From a checkpoint of a small image classifier: muon at rate 0.0039, trained on Sentinel-2 satellite tiles (TerraMesh).
Rows from block 4 of a small image classifier, named by matrix and row number. Rows with one number belong to one neuron. Each number is 500 + 40 x the weight over its row's rms, rounded and kept within 0 to 999. All counts start at 0. Numbers have three digits each.
After each neuron's rows are labels from the 100 images, of 14848, where the neuron reaches its highest value: "strongest on" is what is common among them. Only what is clearly more common there than usual is listed. The data: Sentinel-2 satellite tiles (TerraMesh).
# fc1: MLP up (model.blocks.4.mlp.fc1.weight, 960x160), inputs 0-159
# fc2: MLP down (model.blocks.4.mlp.fc2.weight, 160x960, transposed), outputs 0-159

fc1.73:508454473480486524441506564525529520443512484500511541509541431458475491579527551580500427433529460479477475520530519439541400485571510512559538550506519510493505508503480507429498451461550490498557484428488503501587469536563552498448456470485489505448502477494483386513477493524565487498493524479445468452520526528504447524444478554533505569538524435506488535509551498541545393447522515462486500460533532456503519505528448430456532563434499537512458510512461463541527540435556448
fc2.73:453491447529525529489541525539488471498522477523462537475585499458447505445494533568521459542502517490556521481555538476524524505492495502541463504493487490477450503486508469561476516439487461465495500517493584509526535460500549481507509614410461495570538490541530593497497587526545551457497557464500439460526507542444497493437565480450458535484503493464453447449502436585523417455577461496508468585461482495538538480475552509487405526503474470474562525445442459498572522471490516
strongest on: main land cover: rangeland

fc1.195:542468529493544550469409525386486441549562461535549540508480491487406520460567466499572492511506525482521504545483512600466564560510521542474496530454530501530521505484522458471507494564474514550488499479533453508531538503493503453490413540395516486494544466498464487526494498482547472530500473514556465472578486475457551535500497456475385602486448512582539564512486476543541455515510432519502504444499507456463455474509447470518480501495438459509483524472446512481467483558470549
fc2.195:481549430553461528551554534543539541494492491523439566496530556478554502448512470440506506524497451480500445430455460496529536497470512553515493551474498517457427461550561502548507444434500553450475573470505528532410484471453482521510571447514520401427526431524461442522525557479466529558499456466465433511494522474449478505487470507487528535443522515460484545515555473447451427512459455405518513553438522510517453510497491462462544536471510450511461535556516525482477452511562534
strongest on: crops

fc1.551:459509520463487487530502566564489539494557510507576480494519511549500518505549475540537457501551469476510569483491455480513507535500518398526495498558455431581484484479541565485478527503538567517520462486555532467492452528534484557510501498451454522470462622458528533540487498472510403616424522411430429447552505481540441505383546516480517510559512492469484462459413543521516463512474502489485500509553518536492489495443484498505537470560436510533462501478490549486497483514524505
fc2.551:555450505525492497468529536539484556517524489519484530524536550515400537511544530487504522522534521551492485460484622552511479561489481476525542489518563497478467514481494539547476521467537469554492470486542452554499489540531564445581457576555426473468490467509559495544501552433476516409450517592489516461518488481415471486510547547552486466524490543521531499490478486456525471508597480428496504489479479511523519501558477619457418553487517491500545481503596503459517442495483536
strongest on: main land cover: rangeland

fc1.649:492492628523574576548430576476491502519494490539547579486466499442503477482466410503506544512460502520520522488484507560461523498551559556494429456412440502500446457472502504496497493529516494565514539499491549457560484524474426476523526480485506428453495513427594400517560494457494532517478514454504535435548514496469473468478564455457476480491495535530503589461434487475452481487440426491482486502463445509558454495536518502474542526484527527501507462513464495460441538529483540
fc2.649:522461493570453502489472436587533501537494418534456507506536441506522563561483462529503520494545425541500447434541481503542448458463477542511504493510435448462531488482473480488471558517455530519448492506488451528426499440462532525466486472475511482445584527535446533517507576486516558492521514443444566477464467465499524508467561462548472475527491482460471522514524481465466586544408521560581552515419512551522472559504460391531562540475444515494453496484488523522537537470481504
strongest on: main land cover: trees

fc1.575:460529463469420462590444602482498493540442531516473547477556485477514479493510444477507506459431499486500531497493548456501447472456486532500518559460446458514527531514524553526540464526424492536564497468509560440502497539540444529477493501477511555498445500515471493422499496503456553439432531444523533536490492461493449551525486473576545479478539434495536443464489551507513485478391506463555501581529515448469504462499394490566476442474526430484542539530484457460585510501489517
fc2.575:488485500541472460548485472501469460527482479591495517450530525410561537456523545478402525436501449464488480454434498515526536553445503479490544431509455412491509460482496466455440523516554556556476501470538500553490469443536459544423497552525431519527438519473510468462571515489489463500465508502444502537486470513410518512450421485523494476457475532489597540497531536482454427494535522525568483459530451436472553522531527521499499445506524490459550506442563503539468528504522590
strongest on: snow or ice; main land cover: snow or ice; main land cover: water

fc1.182:565573459449491472503402509505502467498489421526501501526500502555531549526439466533468544539570539535589486567489525425421494504443528494486469492488476483562546520503494558522509486511581486524489484531519478546564502556548436471451484494434484490424558493483439435505442447512495488539454523550506509532439488496535521483527537473513469531532475481501488516532513563507508520474499519476445463481493508470482462514561606457564520516618489469508555483472431537604495529450471505
fc2.182:589450577472527467508460536521527538458455479491524513522416602549449495561500542504496409551468538561519513595491504504496529486487466501433509568491540523478513467466532528459483520518488418515480492514432443469540434450468471500514548477494484469491539464537590425535562503496516462540517543496511498541532503484507449463459416523564542556506481573489475488485495578476439450448506483507534501495489485491476470529526484398460571513507513552445505473527533514486518486543548583
strongest on: snow or ice; main land cover: snow or ice

fc1.424:552487423536483449505560500472509539446507502504512398549479540520466538531516511483487438500468486467480547498443485528470511462519477544485525443509549476516463564577507452504542418555445532497457523523525441583549537493464517556532500570529486440533518479541528532418495521471463474544494455528452518475573421492515557466525487484512527567516508506471484499459534432551531413478514462485499509536554514486481537438525526418504493544511552423497561437475531414420544487520451525
fc2.424:524441509467446495526477523498460542524539502605491484505589479468430508485514485510488441485498441458474572544464480469553530565542550520468466528573500548451522475528445545525560572503493506594550556446549494509513558445516500457454496516408534494486435492474486540530510490516620531552506484551493554459482459506529484629490578478502520531506499472456494537566495516544514488507466524481529487485468428561523494494515571516468457513432495448514481517509567541491508537532497511
strongest on: water; main land cover: water; bare ground

fc1.693:528504509443566415505519462484519480546526455413508468511517449448577484502498458542548509510483550464483513524532533514502431453515468466528483453416544521486481501516477571474457547438537527537474499467547561443494537479532555547503548530473468551505488490536486492449480521527511469441515535507532476463485490450584446512536481533419451481425575464603511496518495534489551423533494537574553505430416514534539522498503524557613469458476504504462482535519480510513532526449445499
fc2.693:551502628501477528400549495484553565465520492541533491560459537520543547493534505502472430548513458520472521488500549441480545469433541410541506499510456490542525556542490527531495547480472525484454521494489461525494508447544490503500495434558533490436513467452529521436511443495539474445537508519458539521523505472517496462522445499545520526427508542423624498518469503521482538496481532532435585536455581507462544489527521528461495567442418476478509470445493464448443492494530497
strongest on: main land cover: rangeland

fc1.765:523562453434536538451530430454472466521445522471449472497460537543534492479489509522482512504557477569492442542470571489393463424436436472521443530519492538510443461520497442460485534511492540536511481547480500484580558479527511457448465543482477492591451452439497476525532503538475505463501486482494446520409496491516472523469540516553526513456589498583492482543506504547541470558554584563474470494484475486567536565448505508536446550556468515489465505468451517507466533474449544
fc2.765:513432550486474528534500459520524521528525485466531476519459509463467420545535531506493501451482508435487486575482543546477488439519498604447518498439514554426498560494494489502448517467449462446496473517524558471517491528509491514457421470506507496471520471433456571502454401501559433584510578496544508500486475507568523447513527508515489575570551466541484556495515431526456503515483511477507535477501532572508555498397456449458439556512538451470562512508496487480502484433468580
strongest on: snow or ice; main land cover: snow or ice

fc1.248:493525452501488502464601415493502450464497530460536530570449481427512476568498466528533484570530476446559523515487492493458495565529536405492492481500499457505476471510524540472467446545438536407505513463518510507502480464507511546537510523546493490526491575539468504412485443455466482488481567510540414507523551582501500556522536513439456499456522383588489510501522447496537416508496458499438539441522466483553479473512500507476540491510466593458478488479458538489544481494563487
fc2.248:400501484444488594506512497510491444557576494576535512531533528492410477537464457534474561436477575506512441495485479505553451541467489465543492484483518508503529506584462526503409439496457472559473571508457460471553409537519532484549439508495477551448458519555504475458443488514461453485476551511487479507536492532494468451538464545499538518496529479515399584486536473502554526469465538471493556510513485473449510490558582503567468482488540491503419503531462494556524508548509478
strongest on: main land cover: water; snow or ice

fc1.263:415480514430514512567434494552517486478445429456455472551492510518536520479472462558524495526536510417467417498493455517524495526497522446470477486482473488570450479441498410521495465479483437514479488523496512457551479496519418407497487504513485509476494447548425486461491450495571501537466518460546538543501433489498515484516491498502492420466536544451501522550601467509537521557574474557555499521477449525520513532526504610483473500438531505401441504479512499502557482526581522
fc2.263:515562475445546446537563497427502426470491475460536554485486527533526506508478497475506557518457522435480524479534451501451415496529508505469446453519503523536545538553413510511544546561493485474535524456499487495446456565497498457468485537478494486482530537429442531496535477585454464521516568481456502413511508500507450527496441542417488506482397530548518470473504543476466517494510525422549535388541472473513536443566556531524494497453471522467501579510500523537538476577462552
strongest on: snow or ice; main land cover: snow or ice

fc1.566:517539472481488482495504511527482513442616420526448530537484484533539545537497444490469503537421464514486544546514470530521470467473463555502534509553505485522530502455496437516494485495479474559557474560445531474562438524515492585479493481563537453477505539553512590413486456427469461503501541502473483565501542506481473481530484532506513510489532487424461530503480494507459487535450441446507479517488595530576447536487562513512519616482508474562588429515564540475468506494428471
fc2.566:410512587481569433534491489488535510528516580538539470573506494462491457520492476467491485552489489508559545497558498483548463513530544512552497425480528501530489540552513418545486528562476526476493483451509559558513523466501472492470488492523480452475528522560469451458538566544538477563472546461494441485612590540470497451569461535481498482445443541540541425507491600468515523513485507496421527476468463532542491497456460517471489474425503470562460538541524491505465533543545559
strongest on: crops; built area

fc1.390:464525466488543591604550511505530487507522512487486531473427537526459541577524506541490452528551492466539511515550527478501486469389513501463487421559479507481409525533529507524518472490507511422473513594493449496440507563571497536488430529495463516516568453516468494516483540511540545529587495511470531493527505553494539511527470585499542575539548430539510552580479444469485526491556425490457510455555554496502463494508503546518429496452431463490458453516479476499514534503478479
fc2.390:535514436528483501502521459526446474474533433496438543504533503433501527536485498443506504451463519450458502409437442580505497565478506451496549576440525474484521601470488447522504495493472518509537529497477438502479482524485512489464467504493479521561537507512482505482496481522450427511529553598544458537502446508587634443441508547430487417454460534564536492512544485406477480465537560523496499513427519450470528521519508457487455458511477499487529496570489497561520481497530494
strongest on: water; main land cover: water; flooded vegetation

fc1.755:494523570530407605565484506486567523484512552474478504526494555476495495583525542521554496474567493542461583531539513536500515516529500467474517495519545489504572491526466525427552476520529593478482470488426392494502523494544479507539411499470465502448520528482456511528449485446455518486437509477427532499480547531531433550501489528547506560546513462539588466476477509423530498466535397481464476451478549478481444527490504471436484436520503461498502477515473509454487516532460560
fc2.755:464483523557511558542448498469479489460476435472489546504540485551424476525488520471474460509559457534514457486570440501493488542582524508484567516561472581606589518448533520520448431408504524508502423486524565504519491541512452459500487510487467466473546435514487483511406524494423480492535555537463476435483539455498454564425459504536554551476488522495550505542537517453432476524546440477461530482475526518496531516549507466526514459482544470411537474513490469530523523445518531
strongest on: bare ground

fc1.577:465423508514531515470504464565399502523523490490449508546531513465509505467528530474484496479495451484561530580515463471493530472439524502440476460505474486535540492541527541557462496560483521546526409521501535396474465531466499505466484450493518454473477554458549512458527463515471466521537532493531428501492569432458517446493528573533472482447484486522567533537491473532477514451575480434466567500515463473495539442492544515554503516594532444429428454535554506436534462588456555
fc2.577:487508508540493524438552511492572479515607500548531542494450445441434470479533446531548464498533526494461381525506432470525538516471402519456502522560549442537483429436495468515525598512524524503499526524437528487458553555495540432516527500448510491531530476498498442516538546499467535517499579471454491435461473510498518568456484500429512429516415484533471488454534507526460507523451463559545489506522453532490504467577497488511498539466479525564426505465494429539474519510511518
strongest on: crops; main land cover: crops

fc1.331:520518456460437508517506472462536474457570537477522457474477407419542461588519437435447506567452517571504495502497532498491548454539508441468447500501526578476555508451408511571489507439529478482467513530486496472546467428527549438401539483482451530517511474509445515567549485439498511509469482492526495556568523501463476493520422457454524468542515528520434563551505430486554552477509487455503538559457469423470507533544469522542504490438527530499506487503512530512514476496546553
fc2.331:545548509506503543496508505479499500464474516487483514474496522505515460455439488507502505516457502505596498390529500463470476504528462589493505413503569453518455509509437555542451420539428524475528405502507490450497538399526498489454483504493448580495484595485557513583429411505503481543473541461479498489487468539528495497523478511524546554542544512474508468525481527475570494451506564449519454436520436489495449484555557517528568509503447505525497519552510453480560514424469445
strongest on: water; main land cover: water

fc1.662:495546502486452462503426421523489578533530424397473520443479480489468591465475533489433451510539561503523526531547450495498505549481510477527445540578478517484526495511491526540453512558515479557484476536510515512518486545447442498496442566577522492519486488411521480547502456462502457511530553471503494522566502462534507506491537499480531457486450485618511519487476432520506490390495475576457487477546507544452569538545549512582494491461526479546515517509458523519487436434505441
fc2.662:461478538473490485533590507491498492529498566468439495514497551510465457469491521530497459476532535459527573516479479570513446517462439460547504484496499492519460489526505498539542507528473481501455427524580434508581529532480478484546498491503516474487484514573429511457542504553471518578504473614469494510429574504445491446507514503493545491460513498468557569462483520507492566474438507457492466490509459570554410445499547476470508453455545519577539411529534553418432577502514467
strongest on: main land cover: water; snow or ice; main land cover: snow or ice

fc1.136:451575514428452416493481503454502543476487501557544514435491496502494522484448484487556461503540478473538429551425479530519571532524509477472556501448523476460485543545529503478577504543499523540512488560397459572499436493478564458552503583462467490459469482544505579524497534552472537509487460553440492533476553536446425477509469531462520502487504464527568489546473464530510508459470460480478478464530469471510471468398500465439470478449555505554525520477528569431448533453516449
fc2.136:506554501411528562478485494497560501550458479456482497509501515491526499428563501492450494559497511480497440538532570537478470506458533528438450491457541471555568474517539436497517500517480505510507487442561556508501437500519424527562472552484529540513480544516538428539506456508480497474531521429551469533514385531507520486509545505512450574571470530464563572453555494369518450503524494424527511511443465584506446501502509494524438490482545457540496499542457447509493527521557533
strongest on: bare ground; main land cover: bare ground

fc1.476:476568444526508508414548509492536467531548462563476483481466478503511538460554441577508442466520477517425511513569459491480506504507496470515497536492536544475516513449467450459525525521506507474445477446478582518603541489488581516538502403528525490481523490452545523532510467476528458544516565582553550463504515500516519470452472489513476566477487457564534564544450433456461455559561476488495476466519551513454520551490556534516479539550466447518524455529517513456382555501434513
fc2.476:518462557550441464412483433456540497478501514443505460428496499449481494508496511493479534555438522507444574509493500513506519483463513483519465536495485482497376495539475477606490506505478412592473504524490550478417465501500484531523481434425506507506457509510519434487538549571546634504511481495489568517544528450411487485511423560557520513499533520511533503481478490462486531461464492401485537552497532463498501610465503499513481513503524495461522513530489469482527467555497473
strongest on: bare ground; main land cover: bare ground

fc1.597:606614478491515464529471537516530540493466527511476523465462491470509576482544486515466510515520508453495453556534490475506513520553548494464521500510417519541492540615495465571492428485595506562434516447507570506498525516458501519478449485513495463519500527458509449500482539526516465542455565500438474533493464437469539586418447553522509563477506465524518565506480507493536494546522504470496451517453576621519457542507488531440555433542506561494482493538486476487507503516554477
fc2.597:524498523494462487536483482446473621506434511481489494602531522461469496445435460470405465491510517480523547549492486477485555417520492475571492538501519503472585537493544539481492476465475549460558486524458439462512520480523483479442441476580485519459517481570577499569511592466452477559552547546562469450498509500447479568520588493474497482545493478492479514428501512479461549507455528579444523556527498450489497457524528471531509455515454485505521530488487523450493481494545581
strongest on: main land cover: water

fc1.513:547546495451508485492509472508503553497531549512512460545452465502495555499510407433502452498498481537538505464514557645464473469485514538497500530518495523501482608434494537528487471528483462632446561486509591517476532487481478431498509471451527456494490470521501452471479552449540535504507449479551489498592451468476502556544562552501504527487492474515510537545552508542516453478436478509493499575492528473511555539470513541479533479509471487582389533536482527499534485582497449
fc2.513:509477460446509528477531442517557498551461506420458563518456521523447465491483534548499521553456542385465487488499474461440516544474494462526453563466553460518414555550482535540488451475533531516503476460470556530528530569517508478529430491531520529495461462581476433478544511446438522488468446449495509525464495539484501453489487513442444462508510534542491590413560478508453523437570458485472510489411486450484562490521431478488514575485441492486527464471480559501456539471470503
strongest on: crops; main land cover: crops

fc1.608:524539482422516503591466525540506533578502510524502455443495422509474522461450541547395466525545598516538528521488466481558443493538434497525517512462557548560490446565507474543511442472532431494457504467506518557555464453511513497469500467468524519512565503509457452475440456520548494497556540408450511544493540485497467482437506474419532477447510522525521538416459502506532465512537525463458523536555473497509576545495487421491504470467507519493461546523552445557540519437539499
fc2.608:471487509429441490582515498521446411558518449448541548513512539582470557544503450410468511452526481510493424515513479540510527496525489469500517516483514517455428490489508569465504461502462525443511474525504468579484558475499550542421474520510575410510580535491463517532507526533498553498517495496568527428488497506476553485495517513467546499506540463501456522484578439580461407442518460493461518508477562498549534511414544559455535522495500491555527517571500511500497490573456503
strongest on: main land cover: water

fc1.39:528534510455536505501534547526476521559441465493522524505550384558538510519473473462507502478437514459505517534533512498545468469510493497464480524525447574501535506437424467476533486486530539395485494475494481480442548570521460481550478510550454551539524509564494538432441486482464565486463523484458395526493531477490459496476541443498475450518422517546472587470492547470432507545475467530528494427535480558468437544555577569449456488507512479494516570426544475470490534485500547
fc2.39:525527456493496477433488505561542478485474516547468507408485560505507485473464480496545468544428519533458502463519515557471510496453536529513479536479473450470546521554546419458492518450503501489429519540525481547505519533439495501477500487534530506527430514471525519565518459515459416522487489539474542474497397483558483517481438442557492462508539561588475403508500431535553486547562568504512525520480501512463484561513407455439582445549533515551446458551509489540467474481419536
strongest on: crops; main land cover: crops

fc1.437:539491463511515457501552509504517483528516530507478430566448498415408498438465505485548471513456453449475481579517506528517523531523481460478480506480587463492473514481446522438460456532517474433562505553528439512579523556449491565493517499479474492464515494440504542557480525542428428520536492455522478505545480426525523488547515503502543477521450475566539539558448458487548464459516538502549489407511532608467490470543504464458534469560566595484523487501517497481435489485573530
fc2.437:536557534467453509496557487508490471550474502504648475484523524523538476539507535541481448520509480473469511508517475467474508447554422522562530559489496473459455524560427471487461531549482427468468526438483528484414532507406548504469450478461555540491488453430515509400506577476458500500518496489514585519487486496528474492489549465448463513486530510532518480459545491490510477478451536499510484437490544418477394501510462492540529519536466483539480454494410510404533512534434504
strongest on: bare ground; main land cover: bare ground

fc1.633:507451468553563551541468473472425512516455515468440435442519439460527591448470506540501486500451528512511487533485522493492533484576498414444478506530569505496451488481459544444545445442529468575470488503445487499469523498499518489492551472495538446561483610502517492467490436531473450531498526463532444560507474405528567456470482517565510499491495548508431495542449512537531542512434446378479490441525550469449515504483545511541502480544499458559472504482565459478529503498525480
fc2.633:535509476518500525488475482531474521476504519497545544499443532516556419538435531472531452441457433530498490434456420491507512546561503546439530567448465612529522489549535488523454532535486532519524473505568485520482490421526515531531490513498498511523533517547501464490437474434521481513490463465511474525509601563526521492512560530535637494519512583569437464522469514550460439513525516527481512430537467479472465533534491475472492542426524436512458502519484537540487517394507554
strongest on: bare ground

fc1.167:486446481456416503501438493440501539513534505545524506508443464491519488511532495506518493448482466510468487526517523451522451494501560486500477438453477527429555528528526561529459497443488601490491572533439514495522461477461482494470501467474431410573457482510521459560504465408532513481473459381454433488499547467546486505508467453564488531484453508492506465520525504473545432546486522595461516524421529464514530497507460435577505440476552470500511522457508417529578481555461480
fc2.167:525440486552532585497465511516513454491457508560517494472481535491405500480491453509629554535509478514444496459390561496448469539556559537469543531473537467508495489489508525602518515439501532524511529487504506460473478505516530453439531526508545533468508527484409533556549478473503512451433436498515495545550599492521513470477505466455495467576485482561504557498503610573540542451447486503489448469505502528522499478500469504518437510515445471494491455488537513490496534580480564
strongest on: water; main land cover: water

fc1.661:504512500487463484596485487502546541524481467573559496478506519425447540542532446475465507519486506544456552567474516467460524520415475568501508463575498527484439483471511528535490490481488562548516570477588497456525449513532468579529465484509442496528455505536523516487468501519412516569496501402504504422508436470487476493435592517507513506519464540495531481446577410506523460510427489473446477510492506480604487479560540517483528475510513561510481541491402498539455535519515508
fc2.661:469517475493581485450398506541498600533547459504496495482481495481511497519423548505509474484548545495514515465484509555529472469420507566554453519517525522459508573524550580510424532496461609402476476558486524525381499485557533514486533439524470518528505539551511568589504513495517500520570509457464519513513515505489455461488514538502553421471525512477519509516464452462458571560518478523499540562487459497422477502469515495537447516473563511436542545488521465474513518470534485
strongest on: snow or ice; main land cover: snow or ice; main land cover: water

fc1.380:510484489464492579437513461468486534573449540461472520479426467486498497517455531573544455471498473453500540468487502485542566500477506507533504478541575519558515557425424530430498496523471481537468521528515578455451498603501473467471459475413529526559415490513537486481506514444511539491560480516499532466531442536531489530495545430444560451492565584557454518484494534516567516429470436464585517497453452509520507538527546457522488525478525452521503467556476463468425503469485503
fc2.380:469550412486531550404489457494478511468511496465481567517501512448513500496544421543487508491454516423491448563460549476509444487489464466574480543431536487496500491504510448491509536518577494473449487442472593528529518496504553603513508541486482440544490541525525483575505576484487455475505514481456442473518508552454499487575455497448475446463527516548524455484523504510520423521508484446471527430411484392549538560490522435476495549495544521526508509496507432547524497554537507
strongest on: crops; main land cover: crops; flooded vegetation

fc1.193:509548468489537578478488476527522495547426536507565467437499439482446512489522492567479426456549471490524527576505638524517495511552540546396486510499557576545480523518493481520515514489483470509503483498477574467482491418554506539490530546495485460486533510567486572480489481437493617552432469489497491439469467520496505548503511486462467521505468528548538539542545471552452465498485522520485442500552513477468511507476488610449523508458578511487438567531525503530480529530452512
fc2.193:516496441533485464457462464504506509526519492472515467477492538437541507509480570459504586487507476464540455488481506473471493420547445423536451538518591596494507520532443494539478453539505502534501545460480488462472568491547425497540498533502562542418490520446507418598577483483513488493538550468466560444452507487468487485490518497516513525520459497490473513620553464435455485448504507469514521502483544477389528429426477461467509504460466457490506546548471512511543524553496557
strongest on: crops; main land cover: crops; built area

fc1.138:514527554466481418483536435509491500510469470585570508459436486478526524534494487529474453565479430454537482488477481523531533478476520502548481529506487542560476488478548483412526466444499479523463541494506467503416528447453543428528525499476499440462476559482497560499454540555442501476533559530537472583524575531510463484386461575553534483506507502505505473483499503446537496502486524478438577506470533471509405509540556460625479524473427506491486520501522461495527454566516478
fc2.138:459482468511480511484480447535503511491554463549558476497463565556512522524521468400515539498471492529499462524464515476575536509494519533485474512523482491405493508517475528492488467509543459493474536521506442411543544524515494486546456508510501535489483456528427543489489461537485495528486452587525445522584515483549480486469424475441518510492470541505542481521450564519495488462539602498472443526631516589485523455516538413474474453436467439482448513513472511529595448572564531
strongest on: water; main land cover: water

fc1.576:525542594446418532487511526504538511501511477494529506484502468519450579362527588519468523504520478512548465578489472485510503517469534519446509503435503482533577529480461591524489488529499532520533492477490499465482504544534611509480498470514495631412465543545496477435502468472527479466448573509480494536551513487459505444539471463565515447493591520580512525518533499489484434477535475491482533467507546508459508490494457517430541547556480510449520481523482523510483565535454471
fc2.576:512461539504548495449512485556500542478493458500414423483420542501580397440539509490511544518458486500418512517521520494437515439484562469503458493542459554474428521544492523463573512550529442515512522498548526499495463463480520431581569504479546474561461498540547462514479555485558526532521453500437552521540530610479492549451512472497509477458474478451518424471460487489474545519523506510498404499490477456592482504481514478468512519491530500566542515516426491461578515507526499
strongest on: main land cover: trees

fc1.643:414448562502423535518487472504551440530514474475516374504513418462495573581468459513506522442528484464543500493462477450412539452457528533516504493538485493576570524503537517443552441484527491445515531521456502539546450530475500435550543501548479498559502525559487525528561439502489479558470539557510574475509427565494499516529537504489522571455537525483542513527480518541433455543516508480521493447546540492477464493550509438482467497449500502557534577523538542497531506552485470
fc2.643:532527473573453576454467532474459438478499554552432496457531493533463535434460534474499493518523463459490497559529549506484500501483453409496477518467532426410434465533526494533552566538501546448469469483503470478488490485489517555451458575513466536479540490482512486479401550482469522442548450501561514557502483497501460518489464543528452518483421472536502538556488493502509512490498585451489512488489500587508513581443414554490573509474455540433500565509560524512529479486438555
strongest on: water; main land cover: water

fc1.340:562524544418504482519472494477511513428492473459541518446498461398465526518553506566551557564496485504502414473525565500446509437480482509543482502456496491490560511509610488546486467550506534471483556522488451520492503500427489464507514482458462555493527471410478486497531503494584531494488510581522445497584488525507465461439444524534534509516491456453537571531512527569532510457447445461456507504496470440475524468554436530525494487481398432485518472483491462503532515427545434
fc2.340:462487526549428466557487446493460436522455566540483575443566463501464532507522480429416438491515532496487473410442546493421548470530485556491524514498461528496495534491530468503478482520588574506523487434522509495471446494529493444466391439462453549549473514512533494534495544542515578518515524550509437506523498525526497429469487511508519593471522510503551547459530523545468559537525515492457415560524504516489470536476490474482552526492490451490547552548557501434479494455564511
strongest on: main land cover: trees; main land cover: water

fc1.573:530447459508500498494482508424488536450453443564527523520545542513492438516499583482494564551511477492466493480515509568445519475580504461494402463462516563479538512495532487482481546433429451462523492438476528504443515455463545445444534473563502520475571454435479440521469449501452413514514560414500539503521453516546510468477514515475560522425450484496472526504521551471482516470524458497525504499520479471530535461536597553494538500459417468567490556535561527504452556547521477
fc2.573:547468525500497493488562510515438553434541529507410525546531495576512524531485515523564433496522504462492490521507527452525528510514525556465544459560449483472446504526479610458493572506493593506552507513513464406516550504522457619543457496490439535482508479503544492443504541454444546482495490472472579512461454507507491496468538532541403549428479532468531484571525544501539509415513503520459446556540472537525488555476504436503456506508470491487498538457477510569548547495518451
strongest on: bare ground; main land cover: bare ground

fc1.470:475492422420539483478487492504461478510544540546511538467401470521537530569491495467476498440534481491466457564490449525592398465517510469518518498456487532468519614474544485482479459525487538525491535527493454526501490503443516521538498501567508482519432468540552489542504483532524551523535482461457532408486499492506535490526452461534489543549485483434556428531604510517553462532474471454474502487523520467465489513473521535549518470420466452501615490449494507554475569566502429
fc2.470:526505523476604493455459538540452531543422544499513498491530556449475494548562506516498519475459499489444531484388604452473473475479526423490541509518489497536450506461505492509514577505539509541544479517597531493538465480520518481444463485485573573474507490536466533545531514463438447529496453511418458500542451433556516540461535493462438466581526553463440547504488461546607499485471485525451518518459480560522486475474580514521479513527534476519510484493522441454477555475534521
strongest on: bare ground; main land cover: bare ground

fc1.544:488522477396510470478441541513477391618557518471510538497503463514501545533443509536488479520487411582577481554529478492430560468507519481513538564513473440506526458461550454493497529552552567529526489516542487505543479528496524558474467452527519549558572512491479570474509499475448568535472494478412494525475452479477460532487431483445502560478519501500480416519540473479467401522489491532534486472522503454566499466486485514515505454488505465542513463566545575478497523529449482
fc2.544:479501415578492470515506508504501461481417472554459480531436496481518517498446556478511509525557428486481526490414538438537429479592546520498469524515515468509494480464525474505452496517449524538549454432486454563506523447484422509485484493488502462477477492541466488457502466497502485606455528426530516524508421512494426420548480498473478465507493566510550487570527522443552471583454542506474512528527506493481445579531477461460420456524505499410515486492539483503490481490600454
strongest on: water; main land cover: water

fc1.690:436458472421545555550467472453500451449483516491429503555447492489528469516577563394526540525483491460597484482561524450523465508525539474493450478513460577533570452459481544499515567463449546489448504500496453525511552502527469459574489469538436451500474486514460486484527461469514384528489522544546481463474517464542513493554587420509540496535476544472497467490507471594475509494536486470496459479516526503536516503517546476446506552512536554525529514479484553572524539546451551
fc2.690:448478509491483470546486432442495470498432479467490463535504451540524532529468488458464516479521491483521497506512506500526539445545539480617452551490504464469536490457481516460498445469475455489492494422597439448430412430450480566541556515521608492493520513504479467460484509529431457559474491477574466473481514428490539577510503459513464477445402535432481507469497474468464505447563511506495525559464469492496495429455485500513485539458511498528503463569567555512453469493426502
strongest on: snow or ice; main land cover: snow or ice

fc1.668:483480477503521484557505525470454418463476495528538446542473501514486495507471538477497502501453506498500484371502560482518467418461488575487494478583465488463476516554450500526573537544583506467526518472602506503475493482545424520522478502474473484519455537466454442578518549510513388481559563478465524542505514547583491488465596569464482504497559475405492550504530531558453499477453509488545477505563521565527512494572577474552503525512528556455525513499514507498508490504488486
fc2.668:478518504496504490500419470491554543550449507477494481467481446540451489474550482502539470504504502480404538523499477540551524440451489561478557464489500551509467421462464530472496433523544557586482519463514505519447536512505453552486448508472530416450492481576559554472544487531556473534447473459410439535553561500529465499490488539514475522502536531527554502481438528447485571431552537471546429575548455505497460500487495467554533458470453416487559464504489425448488502549478503
strongest on: snow or ice; main land cover: snow or ice